python train.py --head_dim=16 --qk_norm=false --layer_scale_init=0.1 --inner_norm=false --mixing="mixup" --residual_init="none" --optimizer="soap" --lr=0.002 --eps=1e-08 --final_lr_fraction=0.01
Rows from block 2 of a small image classifier, named by matrix and row number. Rows with one number belong to one neuron. Each number is 50 + 10 x the weight over its row's rms, rounded and kept within 0 to 99. All counts start at 0.
After each neuron's rows are labels from the 100 images, of 14976, where the neuron reaches its highest value: "top examples" is what is common among them; "patch colour" is the nearest of a few named colours to the mean colour under the peak. Only what is clearly more common there than usual is listed. The data: stained colorectal tissue patches (NCT-CRC-HE-100K). In brackets: how many of the 100.
# fc1: MLP up (model.blocks.2.mlp.fc1.weight, 1024x256), inputs 86-171
# fc2: MLP down (model.blocks.2.mlp.fc2.weight, 256x1024, transposed), outputs 86-171

fc1.747:53 40 70 55 61 33 49 67 65 30 44 60 47 47 65 34 47 41 61 59 50 40 56 53 37 59 66 43 49 56 63 41 58 51 63 41 54 59 51 68 38 50 56 40 47 56 50 42 52 64 49 68 49 48 79 50 65 60 53 61 54 47 27 36 53 62 44 51 58 67 53 54 45 46 61 49 50 51 62 46 60 53 45 36 23 59
fc2.747:42 49 34 57 49 42 66 33 58 52 47 62 57 42 55 38 49 43 42 40 44 52 39 59 45 57 56 35 59 39 29 54 33 39 46 35 50 48 41 53 49 46 53 38 32 42 62 34 66 46 67 47 42 49 40 53 58 38 66 46 57 47 52 54 49 51 32 58 61 49 41 74 45 38 35 49 41 38 57 34 60 46 32 32 64 57
top examples: tissue: tumour epithelium (86)
patch colour: grey (50)

fc1.702:44 45 37 51 62 58 67 48 42 43 52 59 51 53 67 46 61 63 40 73 68 55 50 62 51 52 49 50 55 42 42 60 53 57 33 53 46 62 38 43 29 58 52 43 46 62 41 51 59 60 40 48 49 56 51 43 57 47 53 63 41 70 47 32 44 41 46 59 67 42 46 60 54 38 55 56 55 35 37 55 46 52 51 47 64 65
fc2.702:39 57 50 56 54 71 48 49 45 39 56 33 59 45 44 48 48 71 63 50 44 35 61 54 53 37 51 60 42 74 56 48 61 53 54 62 45 49 49 81 43 57 50 32 51 35 59 44 54 55 55 63 41 53 67 49 55 42 58 51 53 55 32 49 40 55 61 55 49 47 56 44 45 47 35 49 51 36 47 50 58 35 44 52 47 45
top examples: tissue: smooth muscle (73)
patch colour: grey (75)

fc1.340:75 45 54 55 56 35 44 44 61 59 51 46 59 45 51 62 45 56 44 65 43 72 55 46 46 49 67 64 42 51 43 47 53 42 49 51 51 66 62 57 35 49 50 57 60 38 41 50 58 50 58 47 41 49 55 63 38 46 51 58 52 65 57 40 49 59 44 53 54 31 51 40 54 39 51 25 35 48 43 27 46 46 58 36 47 61
fc2.340:45 50 41 53 64 46 50 47 57 50 66 59 46 42 69 61 48 52 52 36 51 49 46 47 67 36 52 50 65 54 41 36 42 44 52 40 63 51 30 42 53 55 52 54 34 35 47 49 36 49 77 33 31 42 53 54 54 67 53 61 63 58 44 38 46 45 45 42 63 55 51 60 35 45 56 55 61 41 48 51 45 55 28 81 57 63
top examples: tissue: tumour epithelium (79)
patch colour: brown (52)

fc1.630:42 58 47 39 54 45 32 51 65 53 73 58 39 65 57 54 55 50 51 52 51 59 55 58 44 50 51 50 62 48 42 51 48 43 60 47 35 55 52 47 52 62 41 45 36 26 34 58 51 53 52 23 48 55 39 40 65 56 50 47 38 47 55 59 48 34 49 51 38 46 48 41 44 35 53 52 47 69 59 32 50 27 58 24 26 48
fc2.630:47 70 54 56 60 51 63 65 48 60 40 51 57 43 55 60 51 36 46 63 46 54 42 27 45 33 65 54 37 52 55 52 49 67 49 71 48 57 56 47 46 54 57 49 42 38 52 66 31 45 43 73 67 45 58 59 54 82 53 58 46 37 39 45 37 38 44 41 53 53 46 41 45 41 32 34 48 51 65 63 50 48 55 65 60 48
top examples: tissue: mucus (45); tissue: normal colon mucosa (29)
patch colour: grey (43)

fc1.276:58 51 24 49 52 27 59 42 31 40 41 43 48 53 51 45 52 57 70 55 60 48 41 46 48 54 37 54 39 55 55 60 25 56 56 40 48 53 45 53 47 51 48 52 60 56 57 50 54 46 53 57 68 52 46 54 53 57 23 45 41 46 47 47 68 49 58 51 74 62 57 38 49 58 27 57 49 53 49 61 52 69 54 49 51 52
fc2.276:41 50 57 58 52 53 32 50 40 34 49 49 41 58 53 57 44 60 46 54 51 44 52 44 51 56 55 57 50 51 62 60 50 44 60 34 51 51 53 33 59 36 55 43 56 33 46 37 39 46 46 34 53 55 46 37 66 64 46 42 65 36 27 33 57 51 52 48 50 60 70 40 45 41 52 50 52 56 58 57 47 53 45 45 54 42
top examples: tissue: lymphocytes (86)
patch colour: brown (48)

fc1.2:54 44 55 30 40 48 39 44 73 62 50 65 69 32 38 43 57 55 21 53 57 59 46 61 53 51 46 46 53 42 59 29 59 42 48 59 45 29 61 52 28 40 63 37 53 55 66 68 48 66 48 37 49 41 56 54 45 51 42 50 51 43 54 63 58 48 55 32 57 42 52 43 28 38 49 69 62 60 40 43 51 36 56 46 55 49
fc2.2:59 55 54 59 67 65 59 42 50 49 52 46 65 58 46 51 58 62 64 43 54 62 47 45 29 55 51 40 58 49 52 61 47 50 52 56 45 65 53 61 39 39 54 55 37 47 65 47 61 43 64 28 50 39 43 50 67 51 45 26 62 44 61 62 47 56 55 57 41 76 51 69 54 50 45 55 49 50 54 57 43 38 51 53 55 45
top examples: tissue: normal colon mucosa (71)
patch colour: brown (85)

fc1.605:72 57 57 43 50 27 47 61 43 35 50 45 60 50 49 62 55 40 37 40 49 39 68 58 45 54 51 23 54 43 60 59 52 48 56 43 51 58 55 46 46 47 57 60 46 52 32 44 44 54 41 48 40 44 50 47 47 47 39 30 46 56 50 41 62 63 59 56 53 69 46 57 46 52 36 51 60 51 70 27 51 73 41 35 38 43
fc2.605:49 62 41 47 39 56 32 52 47 65 63 38 51 42 53 60 45 60 44 46 33 58 34 65 66 48 43 49 60 44 46 49 49 62 61 55 62 52 55 65 54 39 68 51 56 44 59 49 50 61 63 41 63 46 39 47 46 50 46 41 52 55 46 48 45 58 52 52 58 60 75 48 46 52 60 38 43 38 58 83 43 48 59 29 60 81
top examples: tissue: debris (37); tissue: cancer-associated stroma (27)
patch colour: grey (65)

fc1.684:64 62 49 60 50 56 61 44 56 36 56 43 20 55 58 54 41 48 53 36 57 53 61 55 27 51 57 39 58 40 61 61 44 46 43 49 59 54 44 36 33 48 39 39 42 42 73 43 56 41 43 60 49 48 60 45 51 67 67 45 62 36 44 49 50 58 58 39 39 51 57 46 34 46 56 56 37 41 56 45 52 57 45 40 38 37
fc2.684:50 59 46 50 53 57 56 42 44 46 56 32 57 50 45 60 31 58 58 43 40 31 42 73 71 61 54 60 46 48 59 52 51 52 45 57 60 39 57 67 38 49 40 46 62 55 60 55 59 40 60 50 51 41 46 47 50 64 54 37 67 48 36 62 46 61 47 51 50 46 47 57 39 48 40 59 45 37 47 37 69 39 46 42 50 55
top examples: tissue: debris (83)
patch colour: brown (52)

fc1.20:44 57 63 49 29 54 71 58 62 39 51 41 42 67 44 55 39 68 79 55 67 63 51 49 65 52 59 63 51 50 48 42 37 43 44 59 46 59 44 56 14 54 53 51 57 52 50 56 41 57 50 60 47 62 65 58 63 43 46 50 52 55 33 38 59 60 64 45 36 48 40 35 44 60 66 57 50 56 70 42 64 57 49 43 61 54
fc2.20:35 57 37 55 43 54 66 43 48 59 53 44 43 50 66 49 59 23 35 39 69 46 54 51 56 52 61 36 63 52 44 68 70 61 42 38 52 62 47 37 36 36 54 59 41 42 63 46 52 66 65 47 55 50 45 48 48 63 55 62 47 54 53 54 43 33 26 31 47 60 42 57 69 46 65 57 52 39 41 52 54 59 41 54 56 49
top examples: tissue: adipose tissue (43)
patch colour: pink (75)

fc1.324:57 34 36 45 41 53 50 39 50 23 56 55 49 42 40 43 54 58 38 57 43 60 61 52 56 23 62 46 44 67 47 58 59 32 49 53 38 38 51 45 46 51 47 65 47 28 36 53 57 44 33 42 42 60 35 52 54 50 42 54 47 46 58 52 53 47 56 56 61 48 60 57 53 41 56 51 53 59 56 46 46 58 56 52 36 55
fc2.324:41 58 39 51 59 36 59 57 59 48 65 49 30 52 61 52 46 43 40 56 72 58 61 87 66 44 45 55 59 36 48 36 60 50 47 59 46 44 52 66 58 49 40 69 58 54 49 34 40 59 49 47 42 37 55 57 54 55 50 58 62 42 57 48 58 55 46 38 50 56 55 47 56 70 55 46 52 41 61 51 39 38 35 71 57 57
top examples: tissue: tumour epithelium (39); tissue: normal colon mucosa (36)
patch colour: grey (56)

fc1.157:40 54 60 58 57 25 54 49 61 62 59 48 61 60 46 44 55 79 56 45 63 64 58 43 33 35 42 44 67 57 40 49 60 56 55 46 56 58 53 41 68 43 38 51 59 47 65 63 61 53 45 52 64 48 45 63 46 30 55 33 34 43 47 39 52 46 50 41 52 41 24 40 49 50 53 39 44 66 31 40 67 60 47 60 50 42
fc2.157:46 58 61 58 64 47 41 60 39 43 47 46 32 37 49 65 51 31 56 36 28 51 40 35 54 40 50 64 25 18 43 44 49 49 44 48 67 62 53 41 38 62 51 59 42 61 49 58 54 38 51 62 66 35 59 44 50 54 40 47 50 52 39 54 40 37 49 47 60 49 47 44 48 47 36 58 28 44 57 45 54 58 54 59 36 41
top examples: tissue: normal colon mucosa (89)
patch colour: pink (84)

fc1.266:57 54 50 42 52 49 43 46 40 49 47 39 50 70 37 39 49 55 57 63 53 54 51 64 54 67 44 42 65 63 40 45 44 44 55 66 61 58 44 53 61 27 41 50 43 52 37 30 55 41 31 55 46 35 32 56 53 29 64 41 53 51 35 59 68 55 54 66 54 51 51 60 43 55 40 52 49 53 56 69 46 51 50 58 66 47
fc2.266:38 33 60 53 50 48 58 55 50 37 55 50 62 39 43 70 57 60 46 52 33 62 63 38 49 51 28 69 35 68 60 40 50 45 48 41 45 49 63 24 55 53 45 65 56 45 46 43 61 35 58 54 82 48 51 68 60 49 56 63 61 54 59 63 51 62 41 34 70 49 59 62 65 59 52 38 40 44 50 55 57 46 55 41 41 55
top examples: tissue: normal colon mucosa (59)
patch colour: grey (61)

fc1.240:61 53 43 60 34 28 51 54 33 36 53 46 43 57 56 46 55 39 49 61 50 47 61 48 48 55 64 52 49 40 62 57 68 56 48 40 42 67 72 35 59 48 53 51 36 22 66 38 49 48 61 52 39 56 58 48 58 59 48 56 58 42 37 55 56 48 60 61 51 17 52 52 41 29 47 31 53 58 36 60 33 63 33 64 48 54
fc2.240:43 48 51 53 45 51 50 39 57 50 55 48 56 62 62 41 63 48 45 54 54 47 58 65 36 42 38 58 49 58 28 45 50 60 48 58 52 52 39 36 52 48 49 43 49 31 60 54 41 21 50 45 65 37 46 47 53 59 48 38 51 51 60 43 73 47 54 53 56 36 59 44 59 57 53 45 50 45 49 48 49 55 48 58 49 44
top examples: tissue: normal colon mucosa (46)
patch colour: grey (58)

fc1.403:63 38 52 60 55 49 51 37 64 37 37 64 61 63 42 66 54 56 46 59 54 50 42 49 35 50 46 51 40 57 62 56 45 43 42 53 58 63 46 20 57 35 51 51 49 48 46 64 68 43 55 40 40 38 71 45 44 42 45 55 50 56 74 58 55 44 54 47 48 44 69 49 40 45 55 64 57 49 43 59 48 54 60 56 46 41
fc2.403:60 48 67 61 52 72 61 49 54 36 33 54 62 34 54 57 56 47 52 52 41 46 64 45 58 51 37 38 60 46 44 71 58 43 50 60 51 59 52 47 45 42 50 51 43 57 57 58 51 68 56 45 53 45 29 42 61 35 36 50 46 53 33 43 35 37 67 47 34 38 52 39 43 33 63 39 47 50 54 37 32 69 47 55 48 40
top examples: tissue: lymphocytes (39)
patch colour: brown (34)

fc1.291:49 65 65 51 52 45 52 54 31 54 34 47 55 40 30 64 68 40 40 56 53 50 48 25 57 39 67 67 59 57 33 42 38 46 43 45 54 65 36 50 48 40 50 55 47 54 51 46 63 32 44 66 23 44 59 49 29 57 49 43 76 34 43 55 30 56 58 35 49 55 40 33 45 56 68 63 72 29 49 46 54 65 58 39 45 33
fc2.291:50 64 60 36 47 56 50 53 59 53 56 70 52 54 55 56 50 47 51 62 68 40 69 62 42 42 28 33 41 41 49 64 54 50 47 40 38 43 61 54 56 58 52 50 55 61 47 49 56 48 55 37 48 42 40 41 61 40 35 75 55 45 40 55 45 68 52 33 38 48 45 53 38 33 42 58 50 29 29 44 53 50 62 22 53 55
top examples: tissue: mucus (51)
patch colour: pink (96)

fc1.563:72 47 44 52 53 46 53 38 42 43 65 54 64 65 51 60 54 60 52 51 51 40 46 47 36 44 51 22 62 55 51 72 27 48 51 45 66 52 56 52 62 41 49 51 63 53 41 43 40 56 72 62 46 33 54 46 53 58 49 46 38 58 48 47 55 36 58 45 52 66 35 46 59 54 43 62 62 34 40 46 63 67 47 41 64 49
fc2.563:56 56 62 44 33 77 52 56 50 45 47 50 52 28 58 46 40 66 70 44 35 58 56 37 59 35 54 39 53 33 71 56 41 46 57 51 60 50 61 62 62 58 44 42 28 52 54 48 70 59 53 57 58 53 55 42 47 60 52 35 52 41 53 60 42 46 58 31 57 60 45 26 23 47 53 48 35 54 37 37 48 52 54 54 42 39
top examples: tissue: lymphocytes (100)
patch colour: brown (97)

fc1.578:55 43 32 46 51 42 28 50 52 46 47 47 36 52 46 42 38 50 48 48 58 52 53 20 48 74 72 60 34 41 57 45 60 60 59 34 56 50 58 57 62 40 49 60 53 45 53 28 54 56 49 39 28 33 47 52 46 55 53 55 56 53 64 40 43 53 46 42 56 52 47 45 54 42 57 56 43 52 78 29 28 64 42 39 60 41
fc2.578:31 59 34 31 24 42 80 53 48 59 46 48 48 75 31 41 45 36 54 79 43 69 64 55 52 47 65 41 37 49 53 61 43 57 49 49 49 60 54 41 39 62 47 36 36 37 48 48 60 42 54 57 43 43 46 56 40 43 46 66 41 45 51 50 52 59 48 58 32 49 51 56 50 70 37 53 59 51 39 48 71 47 59 36 40 52
top examples: tissue: lymphocytes (49); tissue: normal colon mucosa (26)
patch colour: brown (60)

fc1.465:65 57 58 47 39 35 56 45 47 48 57 43 63 50 42 46 63 55 57 46 53 59 49 38 71 62 61 57 43 56 53 39 56 59 38 47 54 56 50 62 54 47 57 50 55 53 39 53 68 55 40 34 40 63 41 50 62 52 64 31 32 61 49 39 58 52 51 67 61 60 23 56 50 43 36 60 53 54 42 43 52 60 48 40 55 41
fc2.465:55 68 55 46 62 59 47 38 46 45 57 55 54 37 48 42 37 38 26 57 30 53 56 23 34 40 45 58 55 49 59 49 58 61 54 39 50 33 42 58 39 47 52 37 68 41 32 55 62 51 48 47 39 68 48 63 36 66 57 62 39 58 54 37 49 41 49 55 44 55 69 26 45 49 57 64 61 55 55 66 46 60 51 56 33 62
top examples: tissue: mucus (51); tissue: cancer-associated stroma (33)
patch colour: pink (84)

fc1.352:50 47 49 60 46 56 52 48 55 43 42 55 24 53 54 36 54 66 57 51 55 60 54 31 36 72 51 43 43 70 56 48 54 62 62 33 44 57 76 69 54 44 44 46 47 64 56 36 71 56 58 46 54 50 77 54 48 64 62 40 50 46 64 60 60 34 67 28 46 52 43 67 42 39 55 54 42 43 61 48 45 44 62 51 36 31
fc2.352:53 52 56 56 57 42 57 46 57 62 50 60 38 63 35 63 32 58 54 52 38 61 45 44 57 57 42 25 65 65 42 37 46 40 45 47 43 50 73 53 62 64 60 64 38 36 53 64 53 58 55 54 47 42 49 59 62 44 57 69 66 55 46 69 53 48 57 45 53 57 41 46 67 51 47 48 38 51 39 38 58 47 50 44 52 66
top examples: tissue: lymphocytes (62)
patch colour: grey (53); brown (45)

fc1.588:56 52 51 40 51 49 56 44 71 35 72 42 45 52 62 48 56 45 52 49 55 63 47 44 53 50 56 49 41 58 57 71 42 60 59 56 52 31 58 63 60 37 60 66 54 65 39 47 50 47 29 74 61 47 31 60 43 44 56 48 61 55 46 59 45 60 57 44 56 48 54 64 48 61 65 55 52 63 40 59 49 45 56 57 47 48
fc2.588:47 47 47 39 55 43 44 47 53 42 47 64 46 61 40 65 54 48 40 47 30 51 49 74 47 57 41 50 60 61 35 58 41 44 56 55 42 47 63 59 51 40 40 74 81 41 48 66 64 47 59 47 57 38 46 37 50 35 49 37 57 61 51 54 44 45 48 45 44 54 72 62 50 51 52 41 45 55 56 49 51 58 41 38 39 64
top examples: tissue: smooth muscle (67)
patch colour: grey (47)

fc1.303:29 49 48 38 39 64 51 55 44 53 61 53 39 31 50 66 47 60 44 53 70 69 50 50 48 44 59 73 42 47 45 59 54 56 51 59 52 57 68 29 62 43 35 68 55 51 42 60 53 46 53 41 47 45 37 64 69 41 50 51 55 78 47 29 40 44 60 55 76 58 47 41 74 61 47 50 41 64 48 51 61 52 47 47 67 47
fc2.303:52 49 66 49 55 50 31 42 48 45 48 46 53 42 43 62 41 42 55 54 27 56 53 51 31 57 50 43 67 54 60 65 45 50 50 47 55 69 54 48 43 33 69 46 36 39 52 57 44 49 67 43 53 47 53 55 34 81 42 65 63 51 37 29 32 44 42 55 69 53 53 49 50 57 53 40 45 44 49 55 39 56 55 66 35 43
top examples: tissue: debris (72)
patch colour: pink (65); purple (35)

fc1.642:45 25 44 37 56 54 45 38 57 62 25 51 36 60 56 50 61 56 46 50 49 39 49 62 33 49 42 44 68 70 38 54 52 57 59 53 41 33 49 34 54 44 61 49 58 40 46 66 43 57 56 62 44 46 60 65 61 58 35 62 49 63 41 60 47 58 58 61 36 40 56 72 45 56 63 38 40 36 38 44 48 58 45 50 55 57
fc2.642:53 41 56 54 66 32 34 51 46 39 53 38 51 51 55 55 54 48 53 46 30 69 54 39 34 34 38 90 43 35 53 44 34 52 62 49 63 44 44 43 57 47 32 50 50 38 50 52 46 49 46 57 79 42 50 58 54 45 54 60 46 55 54 47 52 45 40 53 48 46 54 46 67 44 53 48 42 55 61 40 24 64 52 50 55 32
top examples: tissue: normal colon mucosa (65)
patch colour: pink (99)

fc1.544:53 51 58 53 45 44 65 53 43 45 52 46 44 48 46 51 50 44 55 48 52 48 50 41 40 48 42 48 41 40 35 61 37 40 50 18 64 63 35 50 36 35 32 57 42 60 44 41 35 50 58 65 44 63 50 53 54 39 49 41 51 55 30 56 57 33 53 44 65 50 61 50 70 57 54 49 51 24 53 57 52 53 28 48 50 44
fc2.544:60 48 40 32 65 46 71 40 45 39 74 50 33 57 59 48 51 56 55 47 55 50 45 46 51 55 51 35 34 38 51 45 66 52 54 42 54 42 51 53 58 55 56 64 34 50 58 42 31 63 68 56 61 51 56 55 61 39 42 48 54 31 49 44 54 67 56 34 40 57 54 36 44 35 51 48 57 52 44 61 54 54 47 55 45 40
top examples: tissue: debris (61); tissue: mucus (27)
patch colour: pink (100)

fc1.31:55 63 56 50 51 40 57 27 55 40 59 48 57 52 47 65 40 48 51 43 53 52 52 72 44 48 41 45 68 58 52 77 60 56 47 53 49 48 45 41 43 45 68 52 53 58 42 40 47 38 48 62 55 50 61 49 48 42 45 69 63 47 57 35 57 52 49 54 51 40 46 25 59 34 57 62 39 63 50 51 55 59 59 36 69 40
fc2.31:47 52 34 53 48 53 60 39 54 53 62 42 40 64 48 45 49 52 44 33 68 50 39 60 49 56 68 40 49 48 60 73 38 51 49 39 60 62 43 24 59 32 54 55 47 35 50 41 37 61 41 35 45 38 33 61 43 70 56 44 56 58 72 41 55 58 37 53 47 52 49 71 44 61 47 45 65 45 59 37 40 55 64 45 56 48
top examples: tissue: smooth muscle (46)
patch colour: grey (68)

fc1.719:58 45 69 62 52 29 42 52 67 51 43 53 54 56 61 33 52 68 50 50 63 59 47 54 30 44 48 67 48 39 65 45 75 55 39 54 39 45 44 48 39 53 45 58 52 58 33 58 43 61 47 62 63 58 46 60 44 40 50 44 48 36 45 48 53 38 53 62 63 43 36 53 62 46 70 51 40 55 41 56 49 52 64 49 35 51
fc2.719:54 44 54 45 61 32 41 34 44 42 43 34 41 51 43 60 59 54 34 41 19 51 32 50 51 54 67 48 41 46 38 40 45 55 54 51 53 63 46 47 64 50 56 44 43 48 46 61 46 55 53 50 27 56 60 65 47 71 52 36 48 56 40 54 51 39 55 53 46 49 41 51 38 52 62 51 48 48 64 34 48 71 37 57 61 46
top examples: tissue: adipose tissue (37)
patch colour: white (72)

fc1.147:50 43 45 50 44 25 27 66 58 45 43 50 47 61 59 70 46 42 55 47 54 55 33 50 42 67 42 51 56 32 39 62 46 57 46 57 37 46 40 60 27 43 36 47 42 55 39 54 33 46 53 60 54 46 66 34 54 72 51 41 55 40 43 56 36 38 54 69 54 44 46 53 23 38 50 52 33 73 58 48 45 66 53 54 41 38
fc2.147:39 52 44 71 47 44 61 37 56 52 60 68 57 43 32 70 39 44 46 37 33 77 53 45 54 54 51 38 44 47 47 53 49 39 50 51 40 26 69 64 69 51 50 68 62 45 38 47 37 58 56 65 56 44 46 44 51 33 43 50 36 58 47 36 60 45 38 66 46 51 42 56 33 33 32 55 70 47 47 38 57 61 53 44 60 40
top examples: tissue: lymphocytes (48)
patch colour: grey (49); brown (46)

fc1.389:33 35 60 26 54 48 37 42 40 55 55 42 30 57 59 41 47 50 46 44 35 50 40 50 47 50 51 62 44 37 65 69 35 45 69 53 64 65 61 61 41 67 41 57 31 42 44 49 38 69 84 34 53 55 57 55 49 58 23 54 41 67 37 64 46 61 47 43 47 53 38 48 32 47 48 52 45 26 58 38 48 54 46 64 50 36
fc2.389:63 51 59 55 52 46 34 43 55 32 38 50 34 40 35 50 49 52 35 41 64 59 48 24 54 50 60 47 56 67 50 45 53 64 44 53 58 49 28 46 65 53 49 42 53 56 57 37 42 47 41 51 47 54 60 50 63 57 48 43 43 51 41 34 70 37 55 35 48 48 46 60 52 51 50 64 44 59 33 55 37 45 43 55 51 39
top examples: tissue: lymphocytes (58)
patch colour: brown (71)

fc1.22:51 77 43 53 46 38 29 46 71 74 45 49 77 41 46 47 71 69 44 51 58 66 51 46 52 64 51 31 63 53 48 56 54 57 49 56 44 52 44 52 41 46 48 20 49 25 69 53 37 43 57 44 64 73 41 60 38 73 50 45 62 42 32 45 50 56 65 53 42 61 57 54 47 43 61 51 64 50 41 49 43 30 56 37 52 40
fc2.22:59 54 49 45 76 74 60 42 47 48 49 50 61 57 37 50 35 65 60 49 51 67 48 49 56 51 38 28 61 35 46 50 58 38 39 50 44 68 61 56 30 52 55 69 41 47 57 39 38 52 50 34 54 60 42 68 48 40 56 61 57 39 49 54 29 41 57 36 39 48 50 54 60 69 25 42 53 35 59 56 67 40 55 48 49 60
top examples: tissue: tumour epithelium (44)
patch colour: grey (64)

fc1.181:48 40 52 65 57 79 37 48 37 57 57 48 48 42 54 54 50 47 38 62 56 60 58 53 52 62 66 40 42 45 54 56 48 45 55 52 44 47 46 53 40 68 50 48 57 43 51 47 51 43 53 40 36 30 42 38 41 82 36 32 67 56 57 51 37 59 58 44 47 51 46 51 41 42 46 65 50 40 43 54 27 45 42 59 57 48
fc2.181:51 57 45 46 39 60 57 43 53 39 67 43 56 39 46 50 46 62 61 46 50 40 53 61 49 64 48 52 49 39 56 63 49 35 63 41 30 35 45 63 45 64 46 59 51 53 54 50 46 45 27 61 62 58 59 51 48 34 49 45 61 57 47 29 47 37 45 58 52 46 57 50 50 57 55 64 66 61 57 36 53 64 58 43 43 52
top examples: tissue: smooth muscle (82)
patch colour: pink (100)

fc1.190:26 60 67 51 36 40 53 52 73 45 38 51 44 53 34 51 53 47 42 45 53 45 46 47 24 34 51 68 57 40 32 44 46 45 45 28 49 49 60 32 70 43 53 56 57 57 46 63 37 63 38 60 55 42 62 35 56 51 56 46 59 54 54 56 35 49 48 34 65 47 47 59 72 63 48 32 50 62 44 44 51 40 59 67 45 39
fc2.190:45 54 59 29 60 52 59 44 43 40 61 56 49 56 56 60 52 52 24 67 31 41 58 42 43 66 55 59 60 45 49 40 51 47 63 39 55 42 56 51 43 57 67 48 55 38 61 54 63 52 51 47 54 39 49 55 44 54 73 54 50 56 36 46 54 60 52 41 62 57 50 42 54 66 66 60 37 57 62 50 44 61 26 51 55 37
top examples: tissue: normal colon mucosa (73)
patch colour: pink (73)

fc1.249:55 51 63 56 44 38 59 53 69 40 61 63 40 49 73 42 59 41 71 41 50 31 58 41 64 35 54 43 40 44 40 51 59 51 35 50 44 52 60 49 72 54 64 32 53 43 54 50 47 39 40 52 44 54 59 42 60 37 41 45 72 26 45 57 74 57 61 50 52 35 56 65 31 48 47 43 54 64 51 44 53 51 55 55 61 53
fc2.249:56 30 65 58 48 47 61 40 54 48 48 51 48 54 55 56 53 49 58 48 63 59 59 61 70 37 49 49 49 52 61 59 53 50 45 29 43 59 59 27 48 56 37 40 62 47 59 47 63 60 51 62 64 22 61 39 68 55 34 36 40 57 37 75 73 63 63 37 58 52 51 49 36 48 38 44 56 32 48 43 44 41 30 61 42 28
top examples: tissue: adipose tissue (31)
patch colour: white (95)

fc1.479:49 62 53 61 75 65 64 42 50 62 61 47 56 43 57 50 56 56 49 47 52 50 54 48 53 59 53 58 54 49 39 43 55 48 46 49 65 39 51 50 49 40 49 44 50 45 32 47 50 67 52 40 58 49 42 48 63 31 41 48 63 39 58 28 52 51 80 42 44 47 48 67 43 43 42 47 34 46 72 41 44 45 52 43 41 47
fc2.479:51 52 61 67 43 59 49 64 44 47 48 60 68 56 37 49 56 53 60 36 40 35 35 50 36 61 45 54 50 40 42 58 56 42 60 52 51 49 53 32 56 42 61 43 27 53 55 66 49 31 64 56 72 58 61 43 58 52 54 64 57 50 39 59 48 59 53 56 42 55 56 49 74 42 58 37 83 53 58 59 56 55 64 58 48 40
top examples: tissue: mucus (52)
patch colour: pink (93)